{"norm": "batchnorm", "stem": "deep", "num_labels": 250, "optimizer": "soap", "beta2": 0.999, "precondition_frequency": 32, "merge_dims": false, "one_sided": false, "batch_size": 128, "warmup_steps": 440}
Rows from block 4 of a small multi-label image tagger, named by matrix and row number. Rows with one number belong to one channel. Each number is 500 + 40 x the weight over its row's rms, rounded and kept within 0 to 999. All counts start at 0. Numbers have three digits each. After the name is the row's rms in percent of the matrix's.
After each channel's rows are labels from the 100 images, of 14976, where the channel reaches its highest value: "top examples" is what is common among them. Only what is clearly more common there than usual is listed. The data: photos with spoken descriptions (Open Images, Localized Narratives).
# convs1: first pointwise conv (model.blocks.4.convs.1.weight, 256x256x1x1), inputs 128-255
# convs3: second pointwise conv (model.blocks.4.convs.3.weight, 256x256x1x1, transposed), outputs 128-255

convs1.87 101:479513608483483494505480488552525456446468502547456466589491463488530483446514522507441530471509442444533451550511447477448460493586461432513526473557474522459510486466549532591504456500510488425504464586591450538517511457496517502488416561487499537496533520464526452502511443499429470547502441499535440562571535548547497479502463446530507453492482447536477474481496508533499476467493
convs3.87 104:563552446571493534483500563422527550554486453531514507565476414497486550504503416483439540517549549522470530543499452480511510485431527513455573436517424520543529544537549512458500493490469464505500477460389366451437523472478514573453470484575424473530452448474516415513456508587518469442455485500520553462446462520477520474523556545483507484438523455469538458438521480531461504471500
top examples: text has "table"

convs1.234 105:565458563555506518525564492492475640554531494480532501453491505563493507486508507499530442496535441500491467419455463516487459584477557474430492430535509475485508559536528570496458548503465470534507478535509578487479469464475488493497505498460497556461508445531486484538499515422485498463515487507406455532508511520460516454504537512465447526489526487518533414542509630486475407496496
convs3.234 099:500423476502474529494443507505528575507445481474498458577428543526566536426503443503491512520400484474512504410556447511517479566489534514451464506461504545436548533450509516539516570407465554546536473500483514502419478488493526484495524486497459530441550478476510455508520528511496428469513501562527476553521518477534459539611512419507508539503516453472504501482505555532508538522471
top examples: text has "table"

convs1.156 091:422515539516490503506573478528559463536502512565526509472500474550515452521502501575507527482497520506438456528604517474504534482499437491419507560474453427424518565443448479438485447481511491510435474519494561448483504509540492552491423558470537449503488480538541480518476483446560516523470542598531517494429447466563502555451532562480484472460513520512465484503427507520466510465451
convs3.156 094:554506445512460562559502389514506527549513515492530490510514488402516562540561509525513490458538534500522570544509447590454487504529562407484542542503457516524464483505491444522494469529481480489504450491570576529553550485557528483486569505468554509478511481514459536538495502520507439520576458546453516530530542494565432452468449495483444501533511486478460465515472468538548483499501
top examples: text has "wall"; text has "people"; text has "holding"; text has "table"

convs1.11 092:463466502523453488467461478502539517509501515495485509459496547576473508495509474450500525510544466514545537485522502488479603528514520474506474469497457468494499551492501472447481570480545535455537499508509539434483546519533493487392478508569498493451427511540575455511465501491505512458572510507499521513509511491431416432481463568473530500413480518468576463508485519408478507609534
convs3.11 092:428533480564514575493512459501497519454529512557456575528500497477499459429535465490474531473534433607448542518458466479423451487452495516480501488490457515581440536549451496478613503552512470415475542482481520515472455504504575494487491497518472521453464539484454526560442537560543451495474607498512483515457485437497513491574543499437532543470589438475443436476484492527504501447472
top examples: text has "wall"; text has "holding"; text has "table"; text has "sitting"

convs1.177 098:498470538503546528485505431466524521461510507501515492534523477554558532498492525542483517500543511532426473566486526542497459550542534509527599533475479407527563525500449465427523459451425552523520524520550509512460486470508510504446440518426491498481463497571449476499507497488518518573484503506393484506530444552495456481488574545500454493550497493529458462516429522409508476481479
convs3.177 105:467518512498533529425542536524508516514545472479592521500421512538485441456442453506498561491494506458574458541489511463472441557550519525494541510487485462523514486547496534516500578500498532519478450442448524468466555529481512510515464530512451464543443522465486514491481542482509479463447541534492483504438571438535445505543558486527597521521460470521514438494476498504491544512523
top examples: text has "wall"; text has "man"; text has "woman"

convs1.134 093:498476496480464531496458517479517492522472527533522498407479489459506479473483521498518534539560421749490506451494457424536458543547536483546528511502491573454502484478525478510498464454459481506466505496450538481555432435508475509539490428490494441487482514461462463513526568465508365517447488453462450491538521509454488446483479472535475470473497507531529428494504516419498485527494
convs3.134 102:475538521501515571502499416545525477487455539504524497505515531507518503477511514421523508424443482385543490427524547405501544540494486478489527479455532534486555520500443521501484517464579435500506481495481427504482540548428452437551512404520563529473477575530500461530517492467475594556544489513541510524479489444468533403493444464522466456497502450513473527439474529496505466485508
top examples: text has "trees"; text has "sky"; text has "plants"; text has "grass"

convs1.141 106:471483440498509567514505548475551538497505471522521515531498443480482503465471478507489469520550475479538431501468501512556532581474523534521386503497449570570546549560476463532484512420514519474526492472443550509487437473469499478502506503472521469540504494437423522449549470537475452591495458557527501517490533367549551456529464493520551561523533522573519491564474509470510444489513
convs3.141 103:461533438490478480501543562464422496497552549489509499523480572565483460540503473500517526506485531538626444530521524463490509527501539521519489446488547513515517539398486493495463531513502504569474438525501510591480529560580427471461515583526505503508492523495513498442469482536538471444500484442523548456491523458480488519554443541497551449514466540503486482496503567552527518538498
top examples: text has "grass"

convs1.25 097:495468481523467475518522471447543429518524454495476516555520559454504485483472520546441577467484518522498457508436538426517534471504450489552477510470505537499472472516531481495571498510483442461464496425438556590492495409463520472515469494487504496530463495575581528469529537490412451497456498404453447494545514558479418472499486552460565537496503449588456519465512445462498458573430
convs3.25 097:499535461488425385449492499456467491443490527429409475428445438478448533525529478492536472442460486458515583559573531553508547510558396532486514476507592533546499548498520541458453464450489503527519496543491577508502511498505493467542510485466492477434513538504488519486494509492484503500546489449512558467557450474481457476558498537535439491503536492504436412503439450461529496470445
top examples: text has "wall"

convs1.99 106:465519506469491513510539533540489497504432496502508474482494452471406528475493459518459508537558492555439550483530524467573455445575477430486549471563462559459614586416543520457464512482491544409510471497530497461577526517504476503546492452488410487520559505543449529472515492488442298507501571540468504506458507474504405515544448533529529499497513532523498557554491511496493537532471
convs3.99 092:566537452500417520527490519544519503512510524554517496473555472544517500521545494466473509555475505581481497491490491554471501485454441491473457480487556414486468462505524519487431572419466459518479471499516496514485552489434501500518501514485519387544445515471469519525440522533560311539435500507481503558456490493522494547580548508490516496597534526474476485486464532533451513475541
top examples: text has "grass"; text has "plants"

convs1.110 099:481510533502502500499470553501556442436587550547506553510490546436483529513498458531533539411540556504528444503521514525590516474538460497505484478465534473513504514605479471515502425476514494533500504468465487493514498575425512491487507485540428564542506520469554543497471439482497550498559464459463436458447501497535498551554472449534501503526508510516419493509428484535567487519441
convs3.110 095:475530490498458531447555564518487481466472481518466526538474501550501516498491449528464504506502528493430543528503452501441530504505491514470543450451486517495556485470464518522513488473501470617456582497513537491557487469577552539428550455478512462506515606437513470540425560533534455433424502556476420509493480515503556511535454488491505572448570476498526431519461503539514520493473
top examples: text has "wall"; text has "two"

convs1.252 105:489502467563502466536538463505497491629561509549577554541560534556518496460454419559530575497549452533421491528469500493501509488480488522475483518443488459503573481474477542565495515503493471565480506462472462426479546488597494517534463477529501525559501526495425517523489544495553473546469551481518526533569470559486505508502528527535567509530505503450447454495539482538453478522511
convs3.252 105:546451399458540537455558472509469468518500436524530557480493468486518505521498589499491459531495488492460533551456495584520478573475502469503511452523454490488469496494496490504520537529462497459497528475478479553504547514544456574430470483533515469516499487465414465567485474463526530539510501541505469525526426461448503462531428507495505498511463424470506444471525596451438491563563
top examples: text has "wall"; text has "holding"; text has "sitting"; text has "table"

convs1.39 101:609429513513506482577530427454453441482539452507486468531491528499531553463443530593525509469506505477476460569477546500516524406457532501517512506494499558427525524475523522488465485414500443516498420541576502549509507471492526533542460573466472565491518526498532502462501508564483514526516496494534463445430532499541474521551505448504471493485489469560491554487423559521518457445463
convs3.39 102:449538501511505508507560535472508448497571505405472607541520521570525486521519518572543525562530491521470481423478529535512528520525413482555544489478483491524510446485500475531538461533483445458462548518447467489503494459512547459524461526461534453594482502448449565471495516514519495500512521530584504492522450576445434534475488515463548519578439498519528492486520473556520454479486
top examples: text has "standing"; text has "wall"; text has "holding"

convs1.98 106:547561500485443495502482511508555490495486456495544463540448528478568442448499461485497481448510464547471444483424442489445471424561438511537440474555511524495487475511492484531474458491515501560440501563517515439446524463476489503488519495521444446544552514567522472463475573559458448543559476525575470537469477498520476448473574511470547531479486434496436544449498472486512530486492
convs3.98 105:498529486515483451442436541466534463545460484541473450545574465497520462563530523575474482485469535511428531520496473565529547494459575478502590514542488493459555472516570612525491451457454511507542465491488480440493444488434549513535471490488449503543517552479511494439535469511445507530459451481461488498521489481401483520481458493498480545531589463435507460483471483386460537489553
top examples: text has "people"

convs1.73 123:447440529461539507534483478492488485486461512461454496502454429493543515448459490439491444557537515513488553452540467513483484440515407439489492475551498500519504477489468560463563503464488469477494534487467489487529464522468529474523515537569473413507544465495579470487569522471545519483412432571510435459507519521569516533548515503545450501503457521507502469519530540530502514524516
convs3.73 114:569482491506530486424520476509535463490551480501463547550452486513467488455537503453465490477510506531550503468546462496463530493476441542542517467501464532473482533458411515514507480564520527500483533512568483450552518503446537420572531410513457439506561525481500523579539483469539471449512485506519486495509495534466447483539443533492543511558533517476540501436475372465532464465516
top examples: text has "holding"

convs1.148 091:460488503484535503437533494452463507452512474484561519505436484473572504510496437572444532463485553512512519541521387502577435522512480542542504513500524474579483490428554527448492576562533508529549485556489536525525453501523526570491448455528521524437543523528520475538527478526441476568537489485529531468545490509495471433398540581499510526457558512534444507482573452443533522550566
convs3.148 085:527494449539479554447466510448435550558517479520439550530503501481591483486511546527473486536435498493480492429578457410456470514467534485483483523444498533537507571492441502446483449496450496507504507579501421533542519526552507573483476488533488483551515489542539477420484494559474489475467543409470550469505514431510473487419500413510590497508474507507495431481455524494547427576488
top examples: text has "sky"

convs1.137 099:570508476522465473512528519472592530478510558522507548499435508502537494547459466551487474490450469466514488479451467476515412480465572514512512468481552533523590500494416549523466522607455496528482493574504547578524486415504402463486506487493536482471480491524505518524502487474554496485453544491519476461489531478517533452464444587498514485529510598505555482494479551487487475529470
convs3.137 104:547573517509516540465508415463451549556496560456511480512521481504507475482649546489555542509496472487511469501382459480459383485556505522449460504496492443570505537526555539513502486476416504484514433539492485466417434540516526461511472514466491539472580552548536490498523437477547523503515537496514430438465534468437468502459489608468435542477528538500473501537586513554498538505515
top examples: text has "table"

convs1.255 101:523502496535535458526520537436547501529516474528480471566590495550521528507457498490433526489540492521483459478536517451492491541485496474522503449448543476508529511497542451491538562500624516498469528557529528480471474386526454553518443527461496445438446505499529407439474466408473455479474538442558531503461526589398533508525529441443467545528537505494506435468465498483536519572482
convs3.255 105:476455493506573434569480506429498548455450424508519440579555550541630517557488460545518435564485461551488443535553534473521468451472491468455523497472541521509492536484518525500549522537629391559535506538483458499546452538609522498503507460533492476527507459490496487521525523450541511490536479496530498494453536426505547483504454549582475509483446522512453573449559548475452537493542
top examples: text has "sky"

convs1.231 097:467571464477502478495470508441391578583507508542461536452510492459497541535496497429516438483542521517529536469487483526481504549449487549490501546532491582518500506483498503506471544530486428539555541502473434543469573529500510520512482512456492456537536575503482494505473478554453527596508552464486557463531521550472568445421503547479506477509487479472507518539556500477530501447450
convs3.231 097:495501488496488466510535443477458477512576548492484535557476476494472486477453523589467476538467494490559517497559555457544483554513524393472491546499564456467565568521538487547517536518465566502537431410531561467492410481477478569513491404457545506521545487475542556514503489443542531485556472425493540464496489482459526452479483526557542475535486487537535490480471548433502454450560
top examples: text has "sky"; text has "trees"

convs1.36 091:548503472491578502541536464595553508473441569508494523499504486567405515430526526490525569487514508467511503460457441526497503476487538447465459476490461493545561499480459467483485444455493533553581512483441525535503486511541541533559481531514504521501507512449505512529545553429564476567507486547551484522448526485517497441536472559542579449463473512488495416474440517497483442474456
convs3.36 094:523580600484522464477447434535518545437484503562569499480516447546521449522499578482474525486490417525437504510473487511495495500570586509562472538554454467524512460560484505511507454496498537488454534526516523446505529488486540521494514503481465446482428489510484565490506483541520542521522483540437519515551476476575517481518468483520500552463486557531516557441514483544457496523457
top examples: text has "standing"; text has "people"

convs1.145 087:590480448515498536590510554432513535591490524487473444472567437530491446550572508517523469495440610483533486455449410556558526536410479500492547458472537416525454420501526455473498488506448514464485471491500508505480467497448541568518513490512534507493521511486520520485500456492461508527489488504454489564484492498560489527495635456522507512516524498420484618480477499537575485519444
convs3.145 082:500453488465454517462490426556540468501484445459556556578540473478465496484530559523507499517499424498532561429481487525484516437452605477507502482565517374479512542520544503520524477502537530530470499537496473504458541501469473454475514486433459513536446491522544552547523485509432519413487481514478466490475480553509500452476516441586555476505551533522514497518491473513476508476591
top examples: text has "road"

convs1.54 105:481496575549576556479467475495500504525501484523484500481486495515547500552397515613466441517515528487542438509504505475461551458499468412556516555533540537531478410455528492496457470539389456492510501479481549390560502492495508524515507509518509489468502576507500468485510514491535516489487509573564515505500477416564488500496513491503505505542495477497497534526509492464464507450450
convs3.54 098:458522478517436539490582482506533494505476489492528471510575478504548522467488492534427496544421528428489551451582473518462487472421451558542504512508459484523559558551492600451490523497522464543556479556475532564471533549530519565397565466403458500432545481468560476531510577410501527481497560433546499555490451441484503483451533449509461538510560506497490474478500489535585501563501
top examples: text has "holding"

convs1.165 095:523563535535487433452571470536455569571528499498521531486455516505575486482489552554549497512467486547529430457477540454532514436491475485459455532487496535503521451442415510539443498508500427450529530491518504481530537444568517543562522542482470570519497533541557537509510493510543494479476470504508536538527521487486484522499468529540509357499457477484459524525507501460541521490504
convs3.165 097:507485521466490518464517480527487493520474486504435537491589536501518538489501545469410482503608574525485493508529515513532374543503500458550494503532500522527533473499541501498535557437528428492470461468488528500498520475463502476544478422476509540503488470481500486470405491545480476545490438415460558517556518438461624491494527481533484595553433481554531595406484448507538469535514
top examples: text has "sky"

convs1.159 095:562508542493540421495456509520519453469531553576493565499494463502527589510460524484507561498489444492485462557560435511517495538472505453471494496456465449538516520512512539532494484556447542506526408537572574515492551560487537538564508532508510484478424499457660527522537543480517503482442529582488562501485568474540513414518581466482502502466460480494437489491462526515508527512467
convs3.159 109:468449416508480518529440472538530495560491520538368529489584448403503575508523481544511489591461442477489528513460547463497450570475457518520455556487520522538530471524456498507542504520465501476537479530456481500537470556481509492459478427493468511527484486529486470576544429468478494529491530472511472479428519511430540422487527528504483485465454466503357513497580422518446477445552
top examples: text has "sky"

convs1.119 096:468476418514461532555479510504526588548523473502461467545495463511521658521468522505511516435498510519445446456494503469497473499471487465498450490483522500516457497465526524479521561575469442545554512500507487521473481477506500526533451454497495456521559561494554449455508532539496459504437540509468478532565481434501612592516459512511477442471499577475507507520415548473495470455476
convs3.119 098:492498494515480511482478478569486456593494558460477567509461460500451488478504476527515447461585492473507536499469487530484497551468532530526540512484516477484457438501514477475534430540552501429434414481463401471477422531448531480507504494536541520480522551499432404516505505468524460511501514596500485424523546504566500526509535512523530507526397524498565518517478416544477472463458
top examples: text has "sky"

convs1.61 105:512518528475616529496567492532426539437525526574497537470471532473554481436517501476520565420543518508506432447423480556467529471445495528516478456502464502497436445575505498486523500464486490443488463496507506514489436420467451500521472527526473521481509550459492462494486416457448470520543645498456495489576503520562509563391483487561463395522511495424502534447572496484465512455537
convs3.61 115:533497451484423514494448532484548519518494479560448501536516455518567489566515476463562538557556494569526548507503534477496525525470485537468513483405484469555538527531478543491502496509436502463481524511480488509453431540508484543475482565501499547605503526473415450556397561529565511468505479495498497433507499533518467577613507434547508484460502529480536469478552495519523504412471
top examples: text has "sky"; text has "trees"; text has "buildings"

convs1.224 103:488519490544437463564536476523497475395523509513475489570484497565529482498485465466532567456439528477475522549419530441539504561559460466511500471554461473528445537418539462508454469495494530523496453385536405417524460522481511467533491555496470545539508517502495539509541432528522458463547504509591498514451469474462512495500502488474511493488487543466514489508458444481474467560540
convs3.224 106:579477488547438493456447446473499498498470472496469580532523445451487474572451521550434459476517539517532515458484473514477466473486520485560532501509495495495498448643551492472472502515458487496492562448520448470495508510515522520495508483556458530537554434570520438489447530518448468519487570545420529515529562508500377514481520505485484434488464476491529514454489499543497527448537
top examples: text has "sky"

convs1.235 096:510476431545531507459534480494530443487427426518506470534479499476479515495462443495441504509473486557509510462580513562531532498450433473528442530457579463523487504447521549457476576544488457564514556523491552472487511507452524553526555474522487424497451520461482483515460515561533523519511471508537525499548499442562531524550560470493552502509542496591435533440520528558501462476572
convs3.235 106:511494467486536519490529456532452562523503530572543541477542511600506502516509467586534509495496510493480460532522463487511457524519470595475480504511548486473481467500531495523448486435536536500520459512532430543529479472539456509493461522516470484559500560549554496509418496456502480474569535533505623524535520514445488464529507573479534443504489566449496505439559535510469527476459
top examples: text has "holding"

convs1.80 098:492540504543512476528550506493463448483516483534503561491497473475416482519491512457533535540581482448507514538556528458465454439537526533423384449545488445486529598452541502523470536526455491519496540518516512513474522532523474511548470498510363494523528475534429487443519576471472487479573493484451460518489503480458509459455508537564493487458566458468519509454474537532456489514528
convs3.80 099:502509473503539457494543540508505509530484551497459500505557504480477479563489493450461467466436517482540448445513528523601429464459559582514503481435507468505538505541464517560531527495489544553476504480535523502461503490467491453401539516473389467530556488541482567465514493400520465386485522599548484466479509498504598470507481536517490440584517446464543546510496501451489525570525
top examples: text has "people"

convs1.14 101:535444525467497494533523529440467445534499481465500486502456548605462511480498528513567483507468509555436491504545466531464495461472488451460602521511493508537549453482543534554464510543527458517491494516472579535551521477401508516473461460606524590481503494462515565440509498462473455488488495514480527498598555435479497504466522490523512393468573449570540461456515498455574482496519
convs3.14 090:468492485525498468496501538463515451506548491458486503564479525494527496535583466488540511524515487527491579515487507488455554507510501481470457457492515528499462551486466442569432440491491484619417549480434544539537525435580497515515495507402581539477535520512598479521522544460523411455526532551533477465492529485514544508491540524489547531532466415495483427563516509487469501503492
top examples: text has "trees"; text has "sky"

convs1.8 100:539430538518485531463451512479468469566524453537442449514471486509498546571532515510493521489472457450536530551467470507488503489536520489505474497472533445439573501457495464568528468504518479500409481492540423478415484494531553477504454489563478462493494469459492457455503486500463487502564425498527559505485471435568494483541480551557422440487534565512504507492457425507532479449469
convs3.8 093:430518458473468476547488552470483484518505527499485394470491450497549523530549507454574519467536468436519485508503538384504480478482520493411495496548524496533519431503453480529487486567517524479537428504472544478427479478554484510545436482483530435467501452544490546451496564501483513539531551444502491527533498470589449506539496563456512578490504594531509578527470555524509495553488
top examples: text has "holding"

convs1.114 096:520545487472536528452480524494483505480482577522463504492553541525431528522493394520595482488497520385517501399537604505527544575525483527538582541482554557584488460497541506526430483533468462513439531423555521549516525470532486545485500502509548605468455560518472524503473488480508553556455569516480483523435500421484520552477457516469447494513479533469435484575543504504540492565497
convs3.114 098:489514563530571479476530467541518496490487495462460482535485482507471425504531563509497544523462594536391455477465474514453432536515502493507545515567469455433486523474515507414472491482524488501406441530482521457546480487468428530490480535541438518518565455472488499512480464510527570463517563558469486522524465560537497503537482510528513521533524493483476494553463441458486471530546
top examples: text has "grass"