python train.py --model="multi-label image tagger" --dataset="photos with spoken descriptions (Open Images, Localized Narratives)" --train_examples=203450 --image_size=48 --crop_scale_min=0.5 --horizontal_flip=true --color_jitter=0.1 --arch="xception" --norm="batchnorm" --activation="mish" --depths=[3, 6, 6] --kernel_size=3 --stem="deep" --widths=[128, 256, 512] --num_labels=250 --mixing="mixup" --init="kaiming_normal" --residual_init="zero_last" --optimizer="soap" --beta2=0.999 --lr=0.0036 --beta1=0.95 --shampoo_beta=0.95 --eps=1e-08 --precondition_frequency=32 --max_precond_dim=1536 --merge_dims=false --one_sided=false --adamw_lr_other_params=0.00094 --steps=8900 --batch_size=128 --epochs=5.6 --lr_schedule="linear" --final_lr_fraction=0.1 --warmup_steps=440 --weight_decay=0.2 --adamw_weight_decay_other_params=0
Rows from block 6 of a small multi-label image tagger, named by matrix and row number. Rows with one number belong to one channel. Each number is 500 + 25 x the weight over its row's rms, rounded and kept within 0 to 999. All counts start at 0. Numbers have three digits each. After the name is the row's rms in percent of the matrix's.
After each channel's rows are labels from the 100 images, of 14976, where the channel reaches its highest value: "strongest on" is what is common among them; "colour at peak" is the nearest of a few named colours to the mean colour under the peak. Only what is clearly more common there than usual is listed. The data: photos with spoken descriptions (Open Images, Localized Narratives). In brackets: how many of the 100, against the usual share in percent.
# convs1: first pointwise conv (model.blocks.6.convs.1.weight, 256x256x1x1), inputs 128-255
# convs3: second pointwise conv (model.blocks.6.convs.3.weight, 256x256x1x1, transposed), outputs 128-255

convs1.254 102:502497481487500486469499476530487511469504507464464485454503510470469509517493486514521493455482499484482545502450490476496485465539515499475516500535513506527526505481515499526491479504492487563475495504472495513521507480515488541482546497496482481476544452496530505497504497477515529494531501530465538503487528483534513523553486508490491492476477540499518539517508536510432469494487
convs3.254 108:491513488450497556502535444505513532533476506520505482468524478516532499507535550545495514504483500519501515476509489511534505517486530494482520505501491498582526526501529476473525510547524510540488503514491520466503519504535485492462488540499501502448501535471525453463463476508502518518486485506463490534526489519507490500448491494534467501465521491525477475493495508479479528503497
strongest on: text has "sky" (78 vs 24.8)
colour at peak: cyan (61 vs 1.2); white (26 vs 6.9)

convs1.101 091:499512460524468543493485494502463480497527510483478492505544524530456490567497499504492507497478499547539529476537499495465459537477472527554517498513562507488501532518487520537474487476480532517511490464502510544467557535471502472512455442489472508491501478523505504519438474472501491495481508516525479502504509510523483505495504494490476482498484479483483487533505535474545500484504
convs3.101 098:459501444499494529521488501500537505486486452496517485509550503569525509502549513505466488518510456473521418491480514482508482484501492513505490487537510506475503529523510480510492527476516505477476521498498489518511432540475488518476507482488501490483503520515499420559487513515513490483514522513497541479545517488495494472493457477501504511518490546454488484495480490518494465543498
strongest on: text has "sky" (57 vs 24.8)
colour at peak: cyan (38 vs 1.2)

convs1.218 087:498460471537470486483508489526506518530547517527522549464524476532516496497505471480489508488527491507476475484455523540530482519506487502488506464535492516489508530560468558471481477480498490496483542454525533455480475514544482537529519487466478507556501476514501523516489476520508468491514491488484487531498478507503502482523512504510437451496471514491490488495504507402523480480467
convs3.218 091:560495497493496500522496515454504482522516520477531516452483496483526468471489520475503502524497498524528480492502479464553459495549524477527491475513515474496495527480479446506494504466507498527529542484513468543522501547514528504556481493491510470533488507512516501461492455523463493508510528505477515514493508472484499531455489532528504507471507522516495513477456493542490525492490
strongest on: text has "wall" (40 vs 20); text has "holding" (38 vs 16.4); text has "table" (30 vs 12.8)
colour at peak: cyan (27 vs 1.2)

convs1.19 094:490514462482483494470511515473511563526485509488502483514537508461491467486464489489499521493492534503485444487524515482533534466519522497490524489471483475474528489497474499456506480493485502499518549486492446529480462468505491463486503521515479509525498501500520543471453495460513504515437512516523540473492493500498482526505495500514602471504515538470462529502503525471543494539443
convs3.19 097:528512508506519499471499512495557571494511467472484468482504436544494508491472503521469523434506512544464476475499521535518493478477517528505462502501468482480505522524512509496475518495460531495544551528455476556513464492507529522503520531476508482540494474512505538475544521469496495524516495493516515502536503518498439492505498502488540496498505507494499501513475493513498485509446
strongest on: text has "buildings" (29 vs 11.1); text has "building" (26 vs 8.6); text has "windows" (25 vs 4.4)
colour at peak: grey (66 vs 33)

convs1.40 088:478498481490471510478511519505471483515515507516541501497504488483505541465501469502509545481508471519503511493511485506523515518495506485514491484551533531524522472492481478497503505507495495521489511503487495507486526484503524485496517482495480517500552471504508522474476445496518498537515534492488485530568500554517495503530474482511565519508471517490514506489460514509504540517492
convs3.40 099:494479551549514460473505497500502530469472496484497490503508521521471455443508488512548542484461528495502556463477512509467518475501507509538542491512510475527457487516530525527485514542517522501486521479461472480473482538529545481499503497530501468481526508520467526487490458530458462523502470488495511546496505504541492497513463479502518485522514495501534513520508505467489517507550
strongest on: text has "sky" (73 vs 24.8)
colour at peak: cyan (52 vs 1.2)

convs1.153 098:510486532529505464484479503520471488544504536526474487481487451528502514501513472478486459484459491517469528490543495496497512504511485493503529482495516523528523460490478525489521471492564510501461487559471504501497506466512507509494513485485516505484483531493456516531519508485502480507529554476472515487507500537463504486503505511481498466457485495460528481467519497537541511531490
convs3.153 105:487495475496438498481522531527508489460529532492503522440564491466493479476480483528538520470508521455513481546488480486491470423489507503498505473504497542522461526510450479476489543493459511493524500475521527514470480532510471494501490494493436517503477495527509524497464513508485501497519477493462488527509450512557529498520451516491524519477488481533534436468508479502497503489508
strongest on: text has "wall" (43 vs 20); text has "sitting" (36 vs 14.8); text has "holding" (35 vs 16.4); text has "table" (33 vs 12.8)
colour at peak: pink (28 vs 9.5)

convs1.188 085:540477491495514551532516485524498504501532482493502484534511493505511494508544523487492411520533519493479502497500502503543478482463519523526523508503497533476509526507566440523512501507532521509502500473481473496517494482509503503480512510493454511501475477554483479508495534505476547518489467485538519452484483515518546435473487524467522536501525506504474500520490548457484505522513
convs3.188 088:495481488525512470543466497557470506524490500508495519489484547513507553535470528496494518511491504525517492501497527510527480524509496529450485534511492532445528469456484506487484498494476507509484511467508438499515502500459543533491495507472535510485484489528512488476514483502460506487519490505475498524486485508467500470472474513513540480542478489482470497494515530536478514494459
strongest on: text has "trees" (79 vs 27.7); text has "sky" (78 vs 24.8); text has "grass" (29 vs 9.8); text has "plants" (26 vs 10.5)
colour at peak: grey (64 vs 33)

convs1.68 090:502540544488486506466471471522525444490497509494524533497514518523487438509508531480490506512518476500477513511498462520537478473552571491503493488507514506498507517465466502487529490463505499470512499386504476479456540489463510509497492455523481477508447506471519499522518524547541510471508525501489505543486487484492433521482473467475511524487524484531505509476528486495474510494527
convs3.68 106:505512480446473528513504543466487539474520506504443558547476464493510519503492492532513451479480507512517503527442534494476523504470511492500522469471454482475494503523568504502512489488503510480475519529499490503479446499486540521508574508518483531537472470491501524512504496497484523510497511501517452522522496451487512521518492500489477511516445482530502496515496489527481516543497
strongest on: text has "wearing" (35 vs 12)
colour at peak: pink (28 vs 9.5)

convs1.147 080:459482519484542541491536497490522520537465522507549499543495497509482534444508519523545473504491486493547529505469471504481495526453507524550465493478489504497536508508526476518506532506488479475446523474526508498510504508514498486494540469501515461516506452465485482468457484483508517529483508554484524486424501497504535510493504485465478465519509521507509495490505521513487507506493
convs3.147 091:498541511523523513512541476455504479576497527507475444461513512501521501489455475509519464490480491518452475502537499491506474442490531498538457459501522477490504482512480471491531488507481488495527507502496486523473475523537524510503478475461467509508540476526541479498496513517466515519528483490538518505527484485547492530556512487502532469544498485491488494487472497499529522517492
strongest on: text has "woman" (33 vs 9); text has "wearing" (31 vs 12)
colour at peak: pink (38 vs 9.5)

convs1.249 091:438494477491507513443492502528519470506500539519497516479554490502536527497478503477486519459496504479520462467495475507498480476495560501499493496501519456509526498485527477527516534505489484511492490482479509450523492498498519496541508489515479507478495557518495481502493487507487474485466463489528494503464527496519480479492538488476508507472499499553521546500478487483490539503495
convs3.249 097:517486514496464493476498527506488484525484492493506475561493497476480480512549522530510483530500448516459510492540468494538514514536430500523482477470486423496468572516548493497501509514524503496491455453519490528506490493520488493467502457535539509495477493503528464501507507491483498510497521464447540471495554487447475473495494520505500493510473514569531523503486444517468539511538
strongest on: text has "woman" (33 vs 9); text has "wearing" (32 vs 12); text has "smiling" (30 vs 3.8)
colour at peak: pink (31 vs 9.5)

convs1.50 100:473494509522489521459537519489500496510543469496505499502495536491498506507535481519483492486483503507474506482485482495499506533498544528459512526472487505451466509504527508542465497493523490517513490484511520515475510528529507501527499498509448534499481471487509519519485508497519499484446520541504513485532533440534520507489511515475504484464486504496511566526513504516489525500478
convs3.50 103:521527519520472470513501524513479489498479474465464500526491477446499528486508515515504491528502466512506487496509492510508480487498424535529516495501479484511480535465493481506481498507484503539556419498469505512468489483494500471450461514497565553514507469562543492494548468482495513467526505468484507514508483530483500493511497477513518487500499491511466528491509470498493494518517
strongest on: text has "wearing" (30 vs 12)
colour at peak: pink (33 vs 9.5)

convs1.183 096:502466478525493503488487495492535483482468497510497499469525523446467474488511522482471506495515514536521533492521547480493539496502467518538481513496531476461505496542497455458488505513495399507480509562492536472483550556521483505486475527492457543520465473489526524481472520520516414493498478506484523488453486519494479478500527499501466546521479477536483527521529521462507528480458
convs3.183 093:506511489430471494494523490526496530472492476518493482510465485545504508534512524468476503515532480498505499494492507527438469442530511481496513458477538455494481490470468541489496520481525461438503482466500516485503534499492484531500506470513490450476487506532476497479501494503513472506471482516500463512495504514556478497544458525520484478533537484457535531508485480524471544515487
strongest on: text has "sky" (53 vs 24.8)
colour at peak: white (34 vs 6.9)

convs1.26 101:499453463516517484499508478503488561503474496546458459499466523495493522482448495496509499472455504510486452503520532490547537490514479513462516473566522468427517458474493504472490515480464505485496461508472517476474562447481517500463499518530518514513474476466508519486483498516458556504471502481480487488484454530495513505488483477491498502502540510502490491502522497511498495534484
convs3.26 098:505485455497531481467553500524489550520511543489544503459536457461503495478483506500484520486444513490523501484485495462532517500503502526471504506493494469477516512512526511484492521473565491505486466515490508512478486519516518513523510454470504472507527516491496480524523505489477472499529473515480549485438518502471497484431511537516521518527512504508519450505506478472524527518507
strongest on: text has "trees" (67 vs 27.7); text has "sky" (61 vs 24.8); text has "buildings" (27 vs 11.1)
colour at peak: grey (61 vs 33)